A small image super-resolution model, trained from scratch.
Model: 5.34M parameters, arch unet, activation silu, widths [64, 128, 256].
Data: trained on photos of plants, animals and fungi (iNaturalist), 75.6 epochs.
Rows from block 9, named by matrix and row number. Rows with one number belong to one channel. Each number is 128 + 32 x the weight over the matrix's rms, rounded and kept within 0 to 255. All counts start at 0.
# convs0: first 3x3 conv (model.decb.0.1.convs.0.weight, 128x128x3x3), inputs 77-87, a 3x3 kernel for each
# convs1: second 3x3 conv (model.decb.0.1.convs.1.weight, 128x128x3x3, transposed), outputs 77-87, a 3x3 kernel for each
convs0.8 [127 127 170 141 187 173 147 135 122  83 131 120 180 155 138 107 137 121 143 143 118 110 128  94 120 129 129 113 132 125 118 189 126 105 156 122 145  74  88 131 171 140  95 182 117  94  96  99 130 122  81  74 139 140 127 137 113 154 157  93  68 151 154 114 148  85 160 120 125 100 145 152 121 144 140 112 137 103  88 115 137  96 116 162 136 147  95 151  93 155 147  94 147 126 113 147 180 126 110]
convs1.8 [163 121 129 115 105 167 121 119  84 107  95 139 125 100 113 146 134 124 108 182 128 129 137 101 133 136 132 154 129 131 133 105 132 159 119 105 132  78 143 111  98  86 160 143  63 140 126 134 124 116 115 123 138 110 139 103 157 200 100 117 177 147 117 115 116 137 159 127 153 163 180 115 173 159 119 148 161  78  95 115 178  85 147 105 126 149 126 117 151 116 157 132 137 102 146 173 135 123 146]
convs0.9 [130 115 114 149 181 131 103 121  95  93 109  95 130 107  76 162 111 113 101 119 132 103 167  52 104 175 124  97 100 106  74 179 111  95 111 140 103 115 128  97 173  77 157  97 114 113 128 135  91  92 179 101 135 177 102 184 139 177 242 149 107 100 167 129 136 156 113 107 127 109 153 178 123 119  77 130 138 125 110 106 150 104 103 134 109 154 159  93 115 117 155 102 102 130 110 157 119 135 134]
convs1.9 [133  87 108 117  83 106 147  83  81 127 109 110 159 119 149 168 170 148 137  87 215 114  54 155 170 152 167 119 178 123 168 152  76 177  97  85 179 137 167 139 104  95 125 131  90 110 128 156  84 107 238 141 121 159 127 164 138 145  72 129 163 152 176 160 124 117  80 107 127 122 128 119  86 129 126 139 121 148 124  98 114 126 108 145  86  87 122 105 113  90  85  91 113 102 126  96 102 142 105]
convs0.10 [171 167 127  55 155 100 131 135 142 142 137 127  77 107  90 111 137 140 177 177 117 154 101 153 137 125 132 127 155 155  98  95 131 170 170 128  51 100 212  89 100  94 187 126 132 120 111 127  78 106 175 130  85  66 121 118 118  94 138 169 139 130 147 109 168 121 141 137  89 147 124 103 120 113 167  73 148 125 137  85 115 116 178 157 111 139 150 148 111 105 171 131 126 165 164 133 125 173 184]
convs1.10 [139  94 141 155 119 113 142 133  84 130 171 136 143 138 167 108 114 162 105 135 144  95 127 115 115  99 102  99 107  67 137 139 141 109 172 134 165 130  93 132 151 166 110 152 160 120 150 114 172 115 132  91 167 127 129 105 121 100 126 130 146 143 105 109 120  84 167 117  74 138 143 149  66 128 126  80 149 190  47 117 139 161 152 139 101 148 165 110 143 178  76  90 106 160 124 160 138 137 121]
convs0.11 [119 110  75 120 190 176 109  84 101 134 125 140 120 168 134  93  71 136 160 155 156  80 100 155 116  88  74  68 137 105 164  86 160 118  83 103 170 138 112  98 154 182  86 111 142 156 169 120 144 172 146 126  88 142 100 103  80 121 202 104 123 162 180 122 139 109 149 113  73  66  92 114  80 127  44 128  99 138 113 176 148 118  99 146 159 168 102 108 129 101  97 125 117 127 166  72 136 129 132]
convs1.11 [132 116 145 145 135 112 109 123 110 123 128 161 161  84 135 107 190 147 175 168 114 102  94 140  89 135 118 133 107 176 177 115 167 131 128 134 131 132 147  82 115 139  66 149 147 104 140 111 148  75 157  72 142  62  97  86 117 102 103 180  90 124  90  80 130 118 152 138  98 107 137 103  76  85 157 174 142  98 141 128 138 120 139 109 142  99  71 122 185 158  96  72  93 177 165 225 145 100 134]
convs0.12 [140 130 134  82 120 120 123 180 105 154  97 120 121 158 151 107 141 143 112 100 142 160 103 135 167 149 111 127 108 111 230 202 192 136 138 144 136 102 130 140 236  58 157 211 114  97 110 104 118 157 135  95 171 160 149 180  97 138 170 151 108 136 144 116  97 145 135 120 162  98 153 183 108 119 154 187 200 151  72  79  88 112 129 127 130 113 111 137 137 153 135 165 126 155 149 165 119 123 116]
convs1.12 [135 100 141 137 127 141  89 105  83 109 110 124  99 155 152 126 132 102 137 143 150 144 125 107 121 112 187 103  91  40 103  89  80 135 103 139 173   8  52 146   0 149 147 126 152 108  85 126 111 169  97 155 152 141 114 141 104 126  60  93 106  93 104 135 115  96  89 142 133 117 147 143 146  66 145  56  67  93 109 206 188  95  88  80 127  62  89  97 136 103 137 124 128 165  71  90 146 141 126]
convs0.13 [138 131 109 142 157 146  79 103 114  98  94 114 115 150 123 152 154 171 139 161  89 130  84 120 119 120 122 100 113 134 151  92 138 155  84  86 103 189  94  78 140 209 156 105 106 155 152 111 100  79 147 104 143 163  60  96 139 169 200  65  95 152 118 132 152 115 145 137 112 129 141 183  91 139 109 104 191 169 163 129 111  92 162 109 144 203 140  76  79 140 128 107  63 172 145 103 114 196 173]
convs1.13 [ 86 120 113 118  62 115 149 157 136 150 145 169 126 177 138 148 123  95 106 104  58 160 170 116  86 123 109 161  96 169 144  57 152  96 131  80 136   0 217 202 137 126  66 152  98  88 138 114 197 125 122 131 133 153 164  47 100 129  92 121  77 126 147 128 129 143 162 137 129 146 112 132 127 111 212 151 122 108 123 143  96 119  70 129 148 118  89  98 146 135 162  77  88 114 179 130 165 137 143]
convs0.14 [ 99  99 116 120  72 172 170 178  98 127 151  92 211  64  88  73 155 126 115 140 120 138  87 107 118 143 108 187 179 164 134 184 142 113  92 126 104 133 117 125 105 127 136 159  78 152 158  87  88 106 161 133 171 158 145 147  78  89 157 213 154 133 115 145  76 132  59 191 125 109 145  93 169 125  60  46 133 201 124  58  87 111  56 136 129 170 145 140 100 156 121 118 172  84 130 193 124 130  94]
convs1.14 [129  73 113  95 124 205 188 166  96 132 130 209 107 194  25 114  94 179 150 143  75 104 155 125  92 116 120 151 147  81 130 159 128 171  65 127 105 136 119 118 131  90  63 106 112 148 171 140 168 123 111 132 101 134 135 117 185 132 201 181 186 151 138 117  59 112 142 103  70 151 123 104  76  71  91  95  57  94 131 166 144 124 144 172 179 128 159  99 144 138 141 113 115 133 126 140 115 141 153]
convs0.15 [170 117 123 192  75 123 181  78 114 129 128 120 102 105  86  81 106  95 101 128 177 107  72 127 143 152 135 145 131 161 167 142 145 161 158 116 141 151 148 163  94 119 134 115 112  99 114 124 115 172 188 162  96 106 153  89  84 125 102 115  79 127 121 154 141 173 103 167 161 112 112 168 106 123 100 159 118 190 107 134 131 158 118  88  97 136 136 142 140 148 120 126 118  66 151 161 117 175 136]
convs1.15 [147 127 124 179  61 115 159 139 148 141 128 137 181 178 164 139 123 124 133 113 109 102 144 130 136 146 128 159  86 108 133 130 112 125 117 109  66 147 153 131 139 207  92 122 185 145  97  96 120 150 117 110 109 155 146  93 129 131 129 192 146 146 132  99  70 156 128 104 164 116 117 158  94 129 131 146 131 141 110  90  70 138 137 143  95 133 191 126 150 115 104 137  97  61 104 149 165 118  94]
convs0.16 [ 93 187 130 126 114 144 125 108  94 102 124 186 137  43 232 163 165 110  80 121 108 121 127 100  99 135 114 125 132 126 117 104 165 132 209 133 132 120 176 189  82 176 127  75 125  96  83 125 139  96   0  76 127 114 105 170 101 159  98 127  74 152 132 116  92 111 133  77 164 110 105 127 134  68  96 136 107  94 111 101 137 109  86 133 151 112 131 139 119 162 155 168  43 164 158  69 128  85 108]
convs1.16 [102 125 133 144  87  94 127 117 153 131 115  74 137 127 125 107 105 152 153 131 189 207 125 145 160 129 164 154 128 154 122 153 134 136 165  85  87 110  52 152 156 172 172 142 201  93 135 116  11  62 102 141 128 169 177 147 129 157  52 123 114 181 188 146  74  47 100  78  91 130 148 139  77  87 114 101 112 111 156 148 109 123 163 106  90 156 118 134  90 155 106 139 108 160 116  80 113 106 101]
convs0.17 [140 151 157 113 169 138 118 112  91 147 123 110 118 150 111 132 108 139 100 146 139 149 102 111 132 156 127  98  79  96 160 163 128 145 139 122  96 170 121 102  96 198  83  75 107 169 177  86 120 147 150  86  90  62 175  80  84 134 165 109 143  86 164 116 127 114 109 104  85 144 131 160 120 111 112 150 116 120 109 143 136 122 149 103 130 162 136 166 169 132  78  95 104 115 147  78 141 135 137]
convs1.17 [127 114 137 139 163 144 111  72  82  90 131 158 125 115 144 114  77 157 123 139 137 164 132 112 142 144 128 139 155 166 140 124 112 163 121 114 125 203 158  69 143 148 144  65 126 103 160 131  93  88 138 136  71  63 147 155 145  74  95 140 149  96 117 108 156 121 115 155 145 102  91 125  95 123 120 186 122 112 124 175 137 122 103 163 121 128 128 165 107 108  89 116 153 124 115 162 126 125 179]
convs0.18 [138 176 113  61  70 112 166 121 125 130 148 133 202 114 102  91 118 137 121 104  84  86 178 127 148  59 142 147 142 148 108  21 108  99 149  96  96 150  87 192  79  92 114 124  86  94  67 135 106 252 178 155  66  83 100 144  91 149 149 122 167  58 130 103 113 183 138  29 117 153 211 126 146 164 162 131 103 151 112 190  93 129 123 109 166 116 125 107 136  92 105 100 113 139  62 145 139 131 114]
convs1.18 [170 181 121 133  94 197 182  95 152  85 125  97 128 174  84 121 169 104 129 123 161 144  51 155 128 168 144 134 121 157 104  89 126 150 139 127 102  60 137  97  71 156 134 165 126 144 150 191  96 161 162 192  75 101 153 195  76 119 137 142 133  54  72 114 116 120  82 108  65 114 187 144 144 169 172 117 104 169 130 102  96 111 150 109  54  85 174 138 168 173 139 126 107 119 133 125 128 122 110]
convs0.19 [137 134 124 116  87 128 113 162 129 157 104 101  97 163 167  96 113  98  88 161 169 153  97 164 118 171 187 103 108 161 116 167 114 106 140 118 125 144 149 123  79 130 121 128  88 123 200 124 120 119 109  96 128 115 145 117 130 129  89 120 155 169 161 156 131 137 172 159 100 131 117 121 158 128 114 131 107  84 134 151 128  84 176 127 137 203 156 151 139 154 104  90 110  89 111 146 170 107 127]
convs1.19 [ 84  98 137 140 149 111 121 113 129 127 115 132  91 145 131 163 142 122 108  95 143 142 111 121 129 121 133  80 126 137 100 121 140  85  82 112 128 139 107 143 136 130  94  64 133 167 169 113 140 132 128 141  88  85 100 121 130 130 134 177 154 163 132 164 189 110 135 118  98  79 126  78 105 130 107 164 127 109 138 121 152 128 121  82 166 101 131  88 115 118 111 133 141 115 140 106 159 106 108]
convs0.20 [116 140 147 154 103 132 112 168 101 137 117  85 107 116  49  90  96 115 113 120  93 144 116 129  86  97 107 122 110 149 148  51 133  95 106 138 185   9 112 112  56  75 132  37 153 140 110 124 108 143 138 133 132 139 106 123  77 150  71  82 124  90 124 118 143  98  98 164 149 125 101 104 111 149 109 106 133 164  77 164 183  68  69 142  72 100 156 139 128 143  97 112 127  97 128 150  94 134 129]
convs1.20 [154 143 137 125 190 178 154 160 187 107 132 155 142 153 117 149 185 142 163 152  88 112 157  96  99 137 131  97 135 158  83 110 118 132  96 135 118  57 164  65  52 150 140  11 177 158 137 160 107 162 136 144 130 111 127 110 106 132 162  66 142  94 113 131 124 106 157 129 171 138 110 173  98 108 122 114 122 125 154 139 117 126 128 132 125 110 128 126 133 120 129 113 157 149 107 171 166  90 107]
convs0.21 [122 165 132 126 120 150 141 121  81 149  99 172 174 139 128 101 111 122 181 158 125 142 144 149 138 182 159  91 171 105 180 127 127 140 137 150  71 211 131 114 103 125 194 109  95 143 101 119 156  96 103 101 141 116 171 214 124 121  90 169 128 124  61  56  36  70 151 200 144 103  83 122  99  98 137 194 176 145 107 102 113 114 134 121 146 159 127 120  98 132 130 120 144 129 161 124 113  92 135]
convs1.21 [138  89 143 135 151  98 100  89 125  83 120 139 102  57  72 121 136 140 152 117 197 121  89 136 149 124 139 147 195 153 144 124 127 113 109 140 154 158 104  91 218 168 114  78 142  90  50 154 159 190 106 139 165 112 107 124 141 162 195 187  94 110 102 137 106 108 122 160 119 161  62 118 122 147 121 203 214 196 128 102 150 150 189 108  85 117 110 146 113 144 129 108 130  94  91 122 136 138 107]
convs0.22 [119  83  84 121 151 115 105 107 119 102 186 110 147  42 155 148 161 120 123 100 126 143  98 143 146 111 146  79  62  85 136  70 139  89 138 124 170 139 155 202  53  96 152  86 113 197 139  98 102  89 107 118 169  63  91 136  92 154 130 109 164  86 171  88  94 131 120  87 123 103 150 170 163  92 119 131  80  76 128 145 145 149 144 134 121 139 101 118 160 149 127 150 166 156 157 190 138 102 206]
convs1.22 [134 129 101 161 122 126 136 140 129 150  72  95 144 170 126 142 111 141  86  87 108 170 204 131 158 102 105 105  86 143 148 163 109 193 118 113 136 121 203 214 154  95 184 132  61  87 113 178 153  81  62 134 128 113 105  72 124 168 159 101 135 104 158 119 145 151 146 103 126 146 121 110 119 121 187 143 128  86 126 104 131 151 140 158 174 143 139 127 121 109 108 110 131 120 145 110 124 162 197]
convs0.23 [146 135 103 104 151 154  67 113 154 119 197 165 133  75 147  80 160 130 129 110 105 152 110 119 142 136 118 138 168 135 123 145 160  95 125 173 111  76 151 177 110 124 137  82 107 105  72 153 150 122 167 119 130 152 112 125 140 173 160 149 135 131 131 129 106 175 168 170 140 159 115 111 111 122 162 102 153 161 123 125 159 145 116 118 154 113 144  69 129 132  99 136 131 114 171 146 107 124 139]
convs1.23 [128 102 121 109 114 177 117 130 122 101 139 145 118 164 115 130  99 114 162  96 118  89 119 147 139 114  99  97 159 127 126 130 152  97  82 118 113 121 143 116 153 115  97 191 129  86 143 132 175 113 120 129 136 147 136 139 144 116 143 115 125 136 102 107 112  99 170  86 114 104 104 117  97  92 118 118 151 175 138 131 147  97 107 143  95 155 104 132 147  86 153 119 133 132 134 132 153 115 160]
convs0.24 [118 138 107 144 106  86  81 116 113 149 147 116 137 112 110  85  99 150 106 103 139 127  71  99  84 120 130  87 127 138 135  94 141  48 124 163 170 111 151 106  60  82 130 156 192 153  90  78 160  88 145  79 104 123 135 119 130 101  95 166 132 207  95 136 132 108  84 133 192 139 161  93 121 179 157  81 112 170 155 105 124 113 145 127 121 149 105 124 142 129 126 164 208 118 124  82 206 146  68]
convs1.24 [ 95 122 167 165 113 128 147 164 121 144 168 145 164 159 120 121 133 111 149 113  68 149 156 102 121 124 151 166 140 136 109 161 135 110 165 170  67  89 139 128 144 150 119 125 126 204 171 138 160 101 140 150 172 199 126 101  77  80  90 115 157  96 144 151  86  93 107 132 171 109 120 132  36  71 175 198 185 227  88 132 133  85 123 152 135 112 101 122 124 136 117  82 101 163 119 113  83 156 183]
convs0.25 [132 122 146 146  99 162 147 150 110 133 144  93 129 190 141  95 136 153 170 105 116 137 181 119 123  92  88 131 197 115 155  97  89 162  75  89 115  73 158 132 138 121 113 154  61 120 112 146  67 138 126 107 158 120 150 162  98 112 129 146 107 119 129  98 143 130 131 144 110 157 144  71 123 108 145 171 163 117 149 151 134 124 133 136 175 146 149 168 157 124  79 154 158 140 156 130 113 132 163]
convs1.25 [113 130  97 129  82 170  97 151 146 122 150 135 128  90 119 115 108 106 129 175 189 127 104 148 161 142 154 134 142  96 113 165  75  99  60 117 198 110  49 108 144 114  93 139 178 112  90 167 110 122 195 145 167 146  80 157 150 150 110 121 138  32 116 100 138 103 114 110 105 101 124  96 103 107  94 167  96 136 143 154 145 154 129 141 133 130  88 161 129 125 116 185 131 108  89  81 101  84 139]
convs0.26 [104 130 190 142  95 169 102 153 142 151 104  88 115 101 128  89 102 156 129 142  94 139 126 110 135  97 123 125 224  76  84 180 114 136 108  92 149 125  99 105 131  83  93 150 139 141 184 156  99 146 215 127 129 125 115 126 115 122  99 203 150 114 132  84 138 127 114 109 102 125 179  96 147 104 125  55 105 200 140 139 172 165 116 112 153 139 139 119 175 127 106 129  77  90 131 182  77 131 181]
convs1.26 [137 112 119 115 161 145 136 123 130 135 201 171 134 172 143 144 143  99  87 128 132 121 199  86 127 186 106 131 191 141 175  94 122 106  98 111 148 173 116 106 199  82  68 118  59 147  94 109 193  74 119 178 155  87  97 138 147  75 121  90 140  50 152 114 109 129 128 149 128 109 131 128 173 177 121 108  75 110  81 140 132 119 181 149 107 123 115 100 160 132  70 113 164  81 167  91 140  91 164]
convs0.27 [ 98 196 199 114  52 154 112 171 120 124  90 173 110 150 100 150 153 122 138  81  81 138 116 127  94 117 111 139 128 141 111 214 133 106 176 123 123  79 128 120 125  59 142  76 100  93 155 118 130 158  75 132 157  93 167 133 127 108 100 122  94 146 114 120 111 127 102 104 150 148 128 147 126 114 118 126 115 122  98  73 146 132 132 163 134 160  92 134 143 163 122 105 122  93 143 152 124 138  94]
convs1.27 [166 146 117 121 154  83 117  64 161 126 159 142 155 121  73 113 138 132 100 124 122 114 159 137 152 135 119 118 111 143 116  30 102 130 148 118 136  87 114 112 130 100  82 160 143 150 136 134 160  46 163  87 109 138 120 168 198 138 181 129 142 111 151 123 147 154  82 118 146 119 129  95 170 141 135 141 110 120 138 102 119 113 123 149 125 108 122 125 146 112 120 130 123 118 123 138 146 159 138]
convs0.28 [110 150 174 141 103 149 103 171 112 126  99  98 135 114 135 151 157 152 162  78 138 179 140 122 132 107  96 136 124 112 126 136 113 133 150  95  77 231 128 145  89 164 121  47 179 150 152 122 123 145  62 113 197 228 152 107 130 106 142 146 128 119 144 132 111  94 147 130  83 113 138 105 141 101  94 105  96 125  91  91 123 136 140 109 104 174 126 138 149 122 128 131  99 128 141 171  70 112  82]
convs1.28 [145 103 162 133 134 117  79 113 147  71 163 128 127  45 124 164 127 148 116 116 162 126 154 171 119 124 184 116 144 131 130 131 107 101 113 126 151 230  97  98 155 126 155 101 147  54  92 117 104 147 221 123 153 107 101 176 142 164 109 140 137  99 135 115 155  82  98 129 120 176 126  81 134 105 128  88 116 127 197 176  56 113 143  75 130 117 133 157 111 147  73 170 161 123 106 148 176 155 107]
convs0.29 [ 74 141 122 159 207 131 136  65  94 109  72 120 131  62  81 135 175 165 160 110  84 154 120  94 163 129 137 138 144 119 105 137  75 191  93  63 118  76 140 115 147 103 131 136 163 114 127 182 102 134  11 111 159 165 147 150 160 131 103 154  98 178  96  96 172 168 143 188 146 136  87 138 158  96 119 136 172 149 115  94  72 140 132 123 111 176 157 138 114 125  84 115 107 133 142 119 158  99 110]
convs1.29 [116 142 105 148  69 117 115 137 126 119 135 172 136 168 125  68 135 168 105 157 158 169 174 148 130 151 112  77 140 118 167 148 144  79 139 152 100 144 150 126 128 132  76 167 136 201 111 123 141  27 112 132 210 107 209 101 131 103  79 149 155 150 141 138 203 125 144 105 186  62 139 119  53 114 119 114 122 106 101  68 127 131 104 120  98 124 132 130 126 106 122  87 107 126 161 136 119 117 188]
convs0.30 [110 121 105 162 141 143 134 158 111 111 175  57 164  71 156  81 126  89 173 168 106  99 218 156 121 124  79  62 134 109 134  67  78  90 115 142 106 173 148 127  28 111  98 115 116  89 133  91  97  78 101 102  75 113 121 162 156 130 172 125 131 123 129 128 166 193 229 117  92 190 193 163  96  53 151 142 114  61  96 134 139  95 169 130 116 108 112 135 142  92 129 140 110  96 162 157 133 119  85]
convs1.30 [176 122 106 100 138 141 128 102 129 112 166 155 115  96 129 138 147 146 153 139 138 153 127 113  92 172 126 125 161 122 127 144 154 134 108 127 143  89 166  99 209 116 127  83 164  74 135 178 117 136 146 151  48 127 108 133 151 138 134  58 128  52 166  96 146 138 104  56 173 153  95 170 181 151 128 141 110 165 111 134 105 141 129 117 105 124 141  99  85 133 122 165 145 103  55 110 144 198 115]
convs0.31 [ 85  94 113 107 165 138 112  78 123 158 164 102 139  81 158 147 161 156 105 148  97 120 187 150 116 109  98 120 154 157 150 169 144 132 175 175 142 213  55 136 172 137 113  77 170  51 145 141 134 109 100 132 118 158 145  75 123 112 131 130  57 113 124 100 128  63 130  67 151 127 134  90 149 184  96  99 114 118  94 104 157 126 141 115 150 169 145 133 161  88 180 147  94 110 131 187 112 110  97]
convs1.31 [170 125 147 139 140 118 119 133 170 108 111  97 109 182  94 152  69  76 126  88 122 121  35 161 115 151 128 122  93 114 125 103 142 138  66 121 112 156 143 116  76 145 208  57 158 125 151 164  48 128 185 199 124  26 131 146 120 121 119 165 157 117  83 131 160 125 113 144  90 150 113 124 119 124 175 102 131  84 127 139  99  98 142 106 131 131 111 132 123 105 160 110 143  70  99 156 150  94  69]
convs0.32 [118  79 126  99  90 175 133 160 116 129 152  98 135  89 137 133 148  96 154 148  54  63 122 104 115 175 117  90 127  88 113  98 178 133  65 129 128 125 164 160  94 147 159 127  91 224 129 106  94 175 196 176 163  70  84 179 132 111 168  73 105 105 170 135 116 137 185 127  92 117 123 157 102 166 205 181 134  10  96 189 255 111 156 125 125 103 126 103 124  98 149 156 164 157 123  93 137 119 179]
convs1.32 [100 143 154 163 182 128 155 174  91 109 108 124 119 115 153 130 125 106 148 104 139 147 147 172 146 116 120 135 151 174 164 131 200 144 114 174 215 224  80 176 143  57  66 103 174 156 123  87 119  70 153 135  48  30 141  98 144 112 136 127 164 101 117  89 114 137 175 127 115 110  45  45   6 111 158 219 122  73  67  75 184 124  95 111 146 146  69 103 100 123 114 131 145 164 141 138 111  90 110]
convs0.33 [142 185 110  61  76 102 155 163 128  99 133  82 100  92 146 144 174 138 104 125 168  68  97 118 139  94 144 182 102 129 120  53 140 142 204 139  26 114 152 169  38 166 133 198  91  44 118 154 145  96 111 111 158 131 135 159  57  32 129 180 155 167  87 103 120 175  63 140 161 155 117 106 129 151 116 156 203 133 118 126 103 131 141  95 117 139 144 121 152 139 132 207 150 108 156 153 177 145 146]
convs1.33 [ 79  65 115 121 119 159 140  62  49 126 123 142 101 113 191 142 129 158 141 128 121 112 143 148 122  83  99 153 157 182 146 120 168 181 110 181  76 175 142 167  27 180 136 117 133 125 177 112 119 142  84 115  82 104 129 146 107 140 131 144 135  94 100 140  77 116 103 125  44 115 136 142  99 102  73 147 147 156 113 149 129 131 108 113 142 187 115  84 128  99 134 115 134 171 147 189 108 115 224]
convs0.34 [117 131 146 140 106 123 153 134 102 118 115 116 140 109 144 105 100 142 123 105 131 157 113 163 124 151 176  95 106 116 148  68 102  58 138 151 125 103 174 139  63 138 137 108 107 125 112 130 102 121 137 131 128 118 131 131 117  87 113 161 132 129  74 107 147 119 131 127 138 146 118 159 124 155 161 104 144 174 100 122 138 173 157 149 147 158 151 143 154  95 137 185 159 113 104 111  88 100  85]
convs1.34 [173 160 126 154 113 157  95 146 135  99 168 169 143 127  29 118 115 126 113  83 117 119 108 127 102 102 157  96  96 128 157 170 119 166 192 146 105 162 125 104  90 176 128 121 169 150 148 117 118 116 171 129 167  92 194 129 109 160  58 132 108 124  64 122 154 101 109  88  91 153 138 134  97 147 136  84 140 146  77 110 150 149  91 131  74  88 153  82 115 129 127 135 131 133 186 124  86  94  85]
convs0.35 [121 139 129  68  97 142 129 116 106 162  88 147  50 130 142 107 136 155 165 128 219 134 149 135 121 124 158 152 135 127 118 158 136  60 150 123 134 120 131  54 177 195 112  87 123  60  85 179 191 120  42 119 192 151 113 183 129 150  91 228 153 157 130 119  73 143 151 147 137 126 120 142 126 109  94 147 145 185 140 127 105 147 129 115 137 108 158 101 113 140 167 131 128  91 142  88 156 120 140]
convs1.35 [122 144 124 183 104 175  96 177 130 105 125 141 195 157 106 129  94 150  81 139 130 137 121 128 121 130  99  98 123 136 123 110 148 118 140  92 140 151 138  43 102 157  76 189 133 129  98 107 204 172  66  76 139 164 116 122 160 139 161  87  87  92  99 163 123 129  95 143 114 108  82 127 167 139  94  74 173 148  93 161  93 103 134 134  94 149 151 172  85 144 151 115 127 154 125 152 135 112 141]
convs0.36 [160  97 136 104 133 180  86 174 151 180 128 120 111 131 138  95 121 145 117 157 115 155 146 117 155 118 103 123 135 126 135  95 124 115 134 115 149 104 120 108 184 142  99 187 131 121  88 133 102  63  84 157 114  90 132 146 109 122 110 165 112  99 135 128 130 116 166 111 134 127 149 131 110 158 157  64  61 124 171 181 140 115 117 142  92 141 144 122  97 116  90 110 152 139 103 113 145 121 160]
convs1.36 [ 96 164 135 138 187  97 192 150 136 111 152 129 114 157 189 104 131  74 133 103 122 159 160  95 143 138 131 168 148  41 110  83  78  99  89 168 122  66 120 125 132 178 114 153 142 107 118 163 147 121 104 142 137 133 130 145 156  71 144  93 103  92 117 132 114 182  88 104 162  98 131  87 166 160 143 130  73  92 139 129 105 133  99 154 132 116 137  97 160 132 100 128 118 113  87 111 160 133 141]
convs0.37 [106 160 117 143 141 106 145 152 163 126  73 116 156  82  14 154 115 206 108 132 149 119 126 159 146 102 157  98 107  75  49 109 110 107 125 134 116 100 117 121 124 118 104 198 179 102 105 118 139  99  93 143  98 167 142  90 106 164 153 126 142 181 167 112 144 114 139 163 106 112 150  98 149 122 124 164 102  97 110 109  89 129 140 121 177 164 129 131 205 177 142 114 118 123 153 101 148 117 138]
convs1.37 [165 119 131 177 127  98 121 122 184  89 160 101 210 165  64  96 128 172 159 138 138 128 103 140  95 109 139 136  94 127 119 137 149 145 149 156  98  81 143 102 150 155 111 134 175  85 137 121 157 144  97 118 124 114  79 140 105 120 123 126 129 108 132 131 162  95 153 157 113 111 115 145 173 150  70 160 175  77 103 120 127  79  97 152  98 132  91 102 118 116 142 113 138 115  81 154 108 100 120]
convs0.38 [144 127 114 144 103 144 122  93 136  94 110 152 117 140 147 132 122 108 128 104  71 193 117 139 150 172 152 131 100 176 149  84 164 103 255 152  82 153 101 101 110 154  72 142 118 101 154  72  93 193 180 149  85 115 185  94 125 148 168 131  88 135 112 104 130 106 113 113  84  79 170  87 147 140 158 131 124  56 125 142 182 134 130 125 102 138 140 102 148  95  92 128 163 140 157 115 115 120 139]
convs1.38 [153 169 142 131 168 127 105 155 113 150 106 151 124  96 116 118 109 116 156 119  84 133 140  81 116 105  77  99  65 133 200 125 110 163 145 111  35 110 122 156 107 140 108 189  67 151 219 104  97  43 153 127 121 141 105 141 104  62  88 161 187 175  88 137  87 132 104 137 157 114 130 194  75 111 133 125  97 138  68 146  78  86 109 118 159 139 139 144  81 179 133 136 134 144 158 169 107 127 153]
convs0.39 [ 94 135 146 117 166 120 158 137 119 145 130  69  76 112 197 186  43 166 140 126 174  98 109  83 138 105 124 136 135 128 109 115 115 161 149 108 146  44 158 165 150 132 141  85 202 129  86 125 112 136  76 113 124 111 164 206  94  87  95 181 118 131 138 125 142 131  87 124 124 151 100 125 145 143 148 107 109  98 154 189  79 137 116 140 135  88 136  95 129 132 136 181  82 174 141  74 132 105  81]
convs1.39 [105  42 108 131 114 135 126  94 170 105 227 121 124 105 116 149 100 136 134  49 144 144 118 126 144 140  70  56 154 134 113 170  99 157 158 128 140 150 136 105 126 148 128 167 132 102 122 175 160 192 190 168 148 124 154 127 118 108 147 152 122 111  61 114 128 100 143 195 145 115 114 161 108 177 180 167  86  73 122 129 146 104 117 135 117  68  97 100 153 146 150 116  98 102 103 120 150 152  90]
convs0.40 [143 126 128  49  80 134 150 192 117 109  99  99 174 120 137 164 165 144 129  97 109 119 126 108 159 122 159  98 138 148  96 108 127 126 150 143 126  65 130 142  85 121 132 132  90 100  72 133 124 152 149 142 125 121 104 183  93 133 114 128 114 181 143 165 140 103 126 123 169  93 178 149 120 153 115 136 110 130 130 121 143  91 134 131 128 134 130 108 131 141 112 115 141 173 124 119 180 187 101]
convs1.40 [ 91 101 101 125 121  90 126 128  92 112  95 103 115  49 126 122 111 123 121  93 135 109 152 156 115 171 143 163 184 129 165 124 161 169 176 114 153  90 136 128 129 108 125 127 115 152 100  88  81 111 147 125 103 124 123 140 160 128 118 175 135  91 113 110 126 169 108 173 176  98  86 129 169 119  72 155 152 140 117 129 133 135 127 139 145 134  97 105 112 114 129  23 138 135 102 118 151 109 121]
convs0.41 [127 121 146 102 101 137 117 121 158 157 127 142 144  86 137  94 171 128 125 141  99  74  96  99 117 126 131 103 118 104  79 122 139 107 151 172 103 105 123 143 192 146 137 192  83  53  99 106 167 142 140 105  41 182 165 157 146 162 141 132 101 142 182 134 123 125 148 159 115 154  89  86 145 121 151  93 113 145 160 141 121 111 123 132 117 135 110 159 156 121 156 154 168 123  97 125 164  96 110]
convs1.41 [123 122 164 145 121 107 119 117 107 146  78 212 133 144  49 145 142 114 153 119  96 121 120 159 140 119 125 111 116 146  70  98 154  93 144 122 139 110  89 149 132  86  80 127 114  99 148 132  90  99 104 101 124 179 117 120 132  99  64  86 131 114 107 163 155 151 131 120 144 136 166 189 164 108 133 124 149 139 116 104 113  97  85 105 131 120 130 127 116 112 144  97  98 107  76 114 119  81 133]
convs0.42 [157 136 109 140 109 107 131 139 130 182 120 152 181 102 155 147 149 118 122 151 116 107 136 120 112 117  89  80 146 130 130 182 143 131 137 102 107  57 130 116  68 184 118 156 113  51 104 132 141  83  91 136  81 108 121 148 111 157 160 127 139 127  68 117 132  90 152 144 120 114 132 130 100 124 142  72  69  73 151 136 154 114 131 103 127 174 211 109 152 158 136  93 135 110 164  89 143 118  99]
convs1.42 [139  88 112 116  92 114 107 162 119 121  94 131 126  65 111 118 161 118  97 151 139  55 148 112  99 140 131 110  82 115 118 166 127 104 119 174 133 109 128 128 177 119 133 154 144  74 107 174 111  73  65 150 117 138 139 146 106 148 138 124 118 105 102 121 128 113 122 161 104 188 143 144 115 144 109 110 125  91 115 123 152 119 107 153  56  94  96 162 164 150 172  98 104 144 120  65 127 121  87]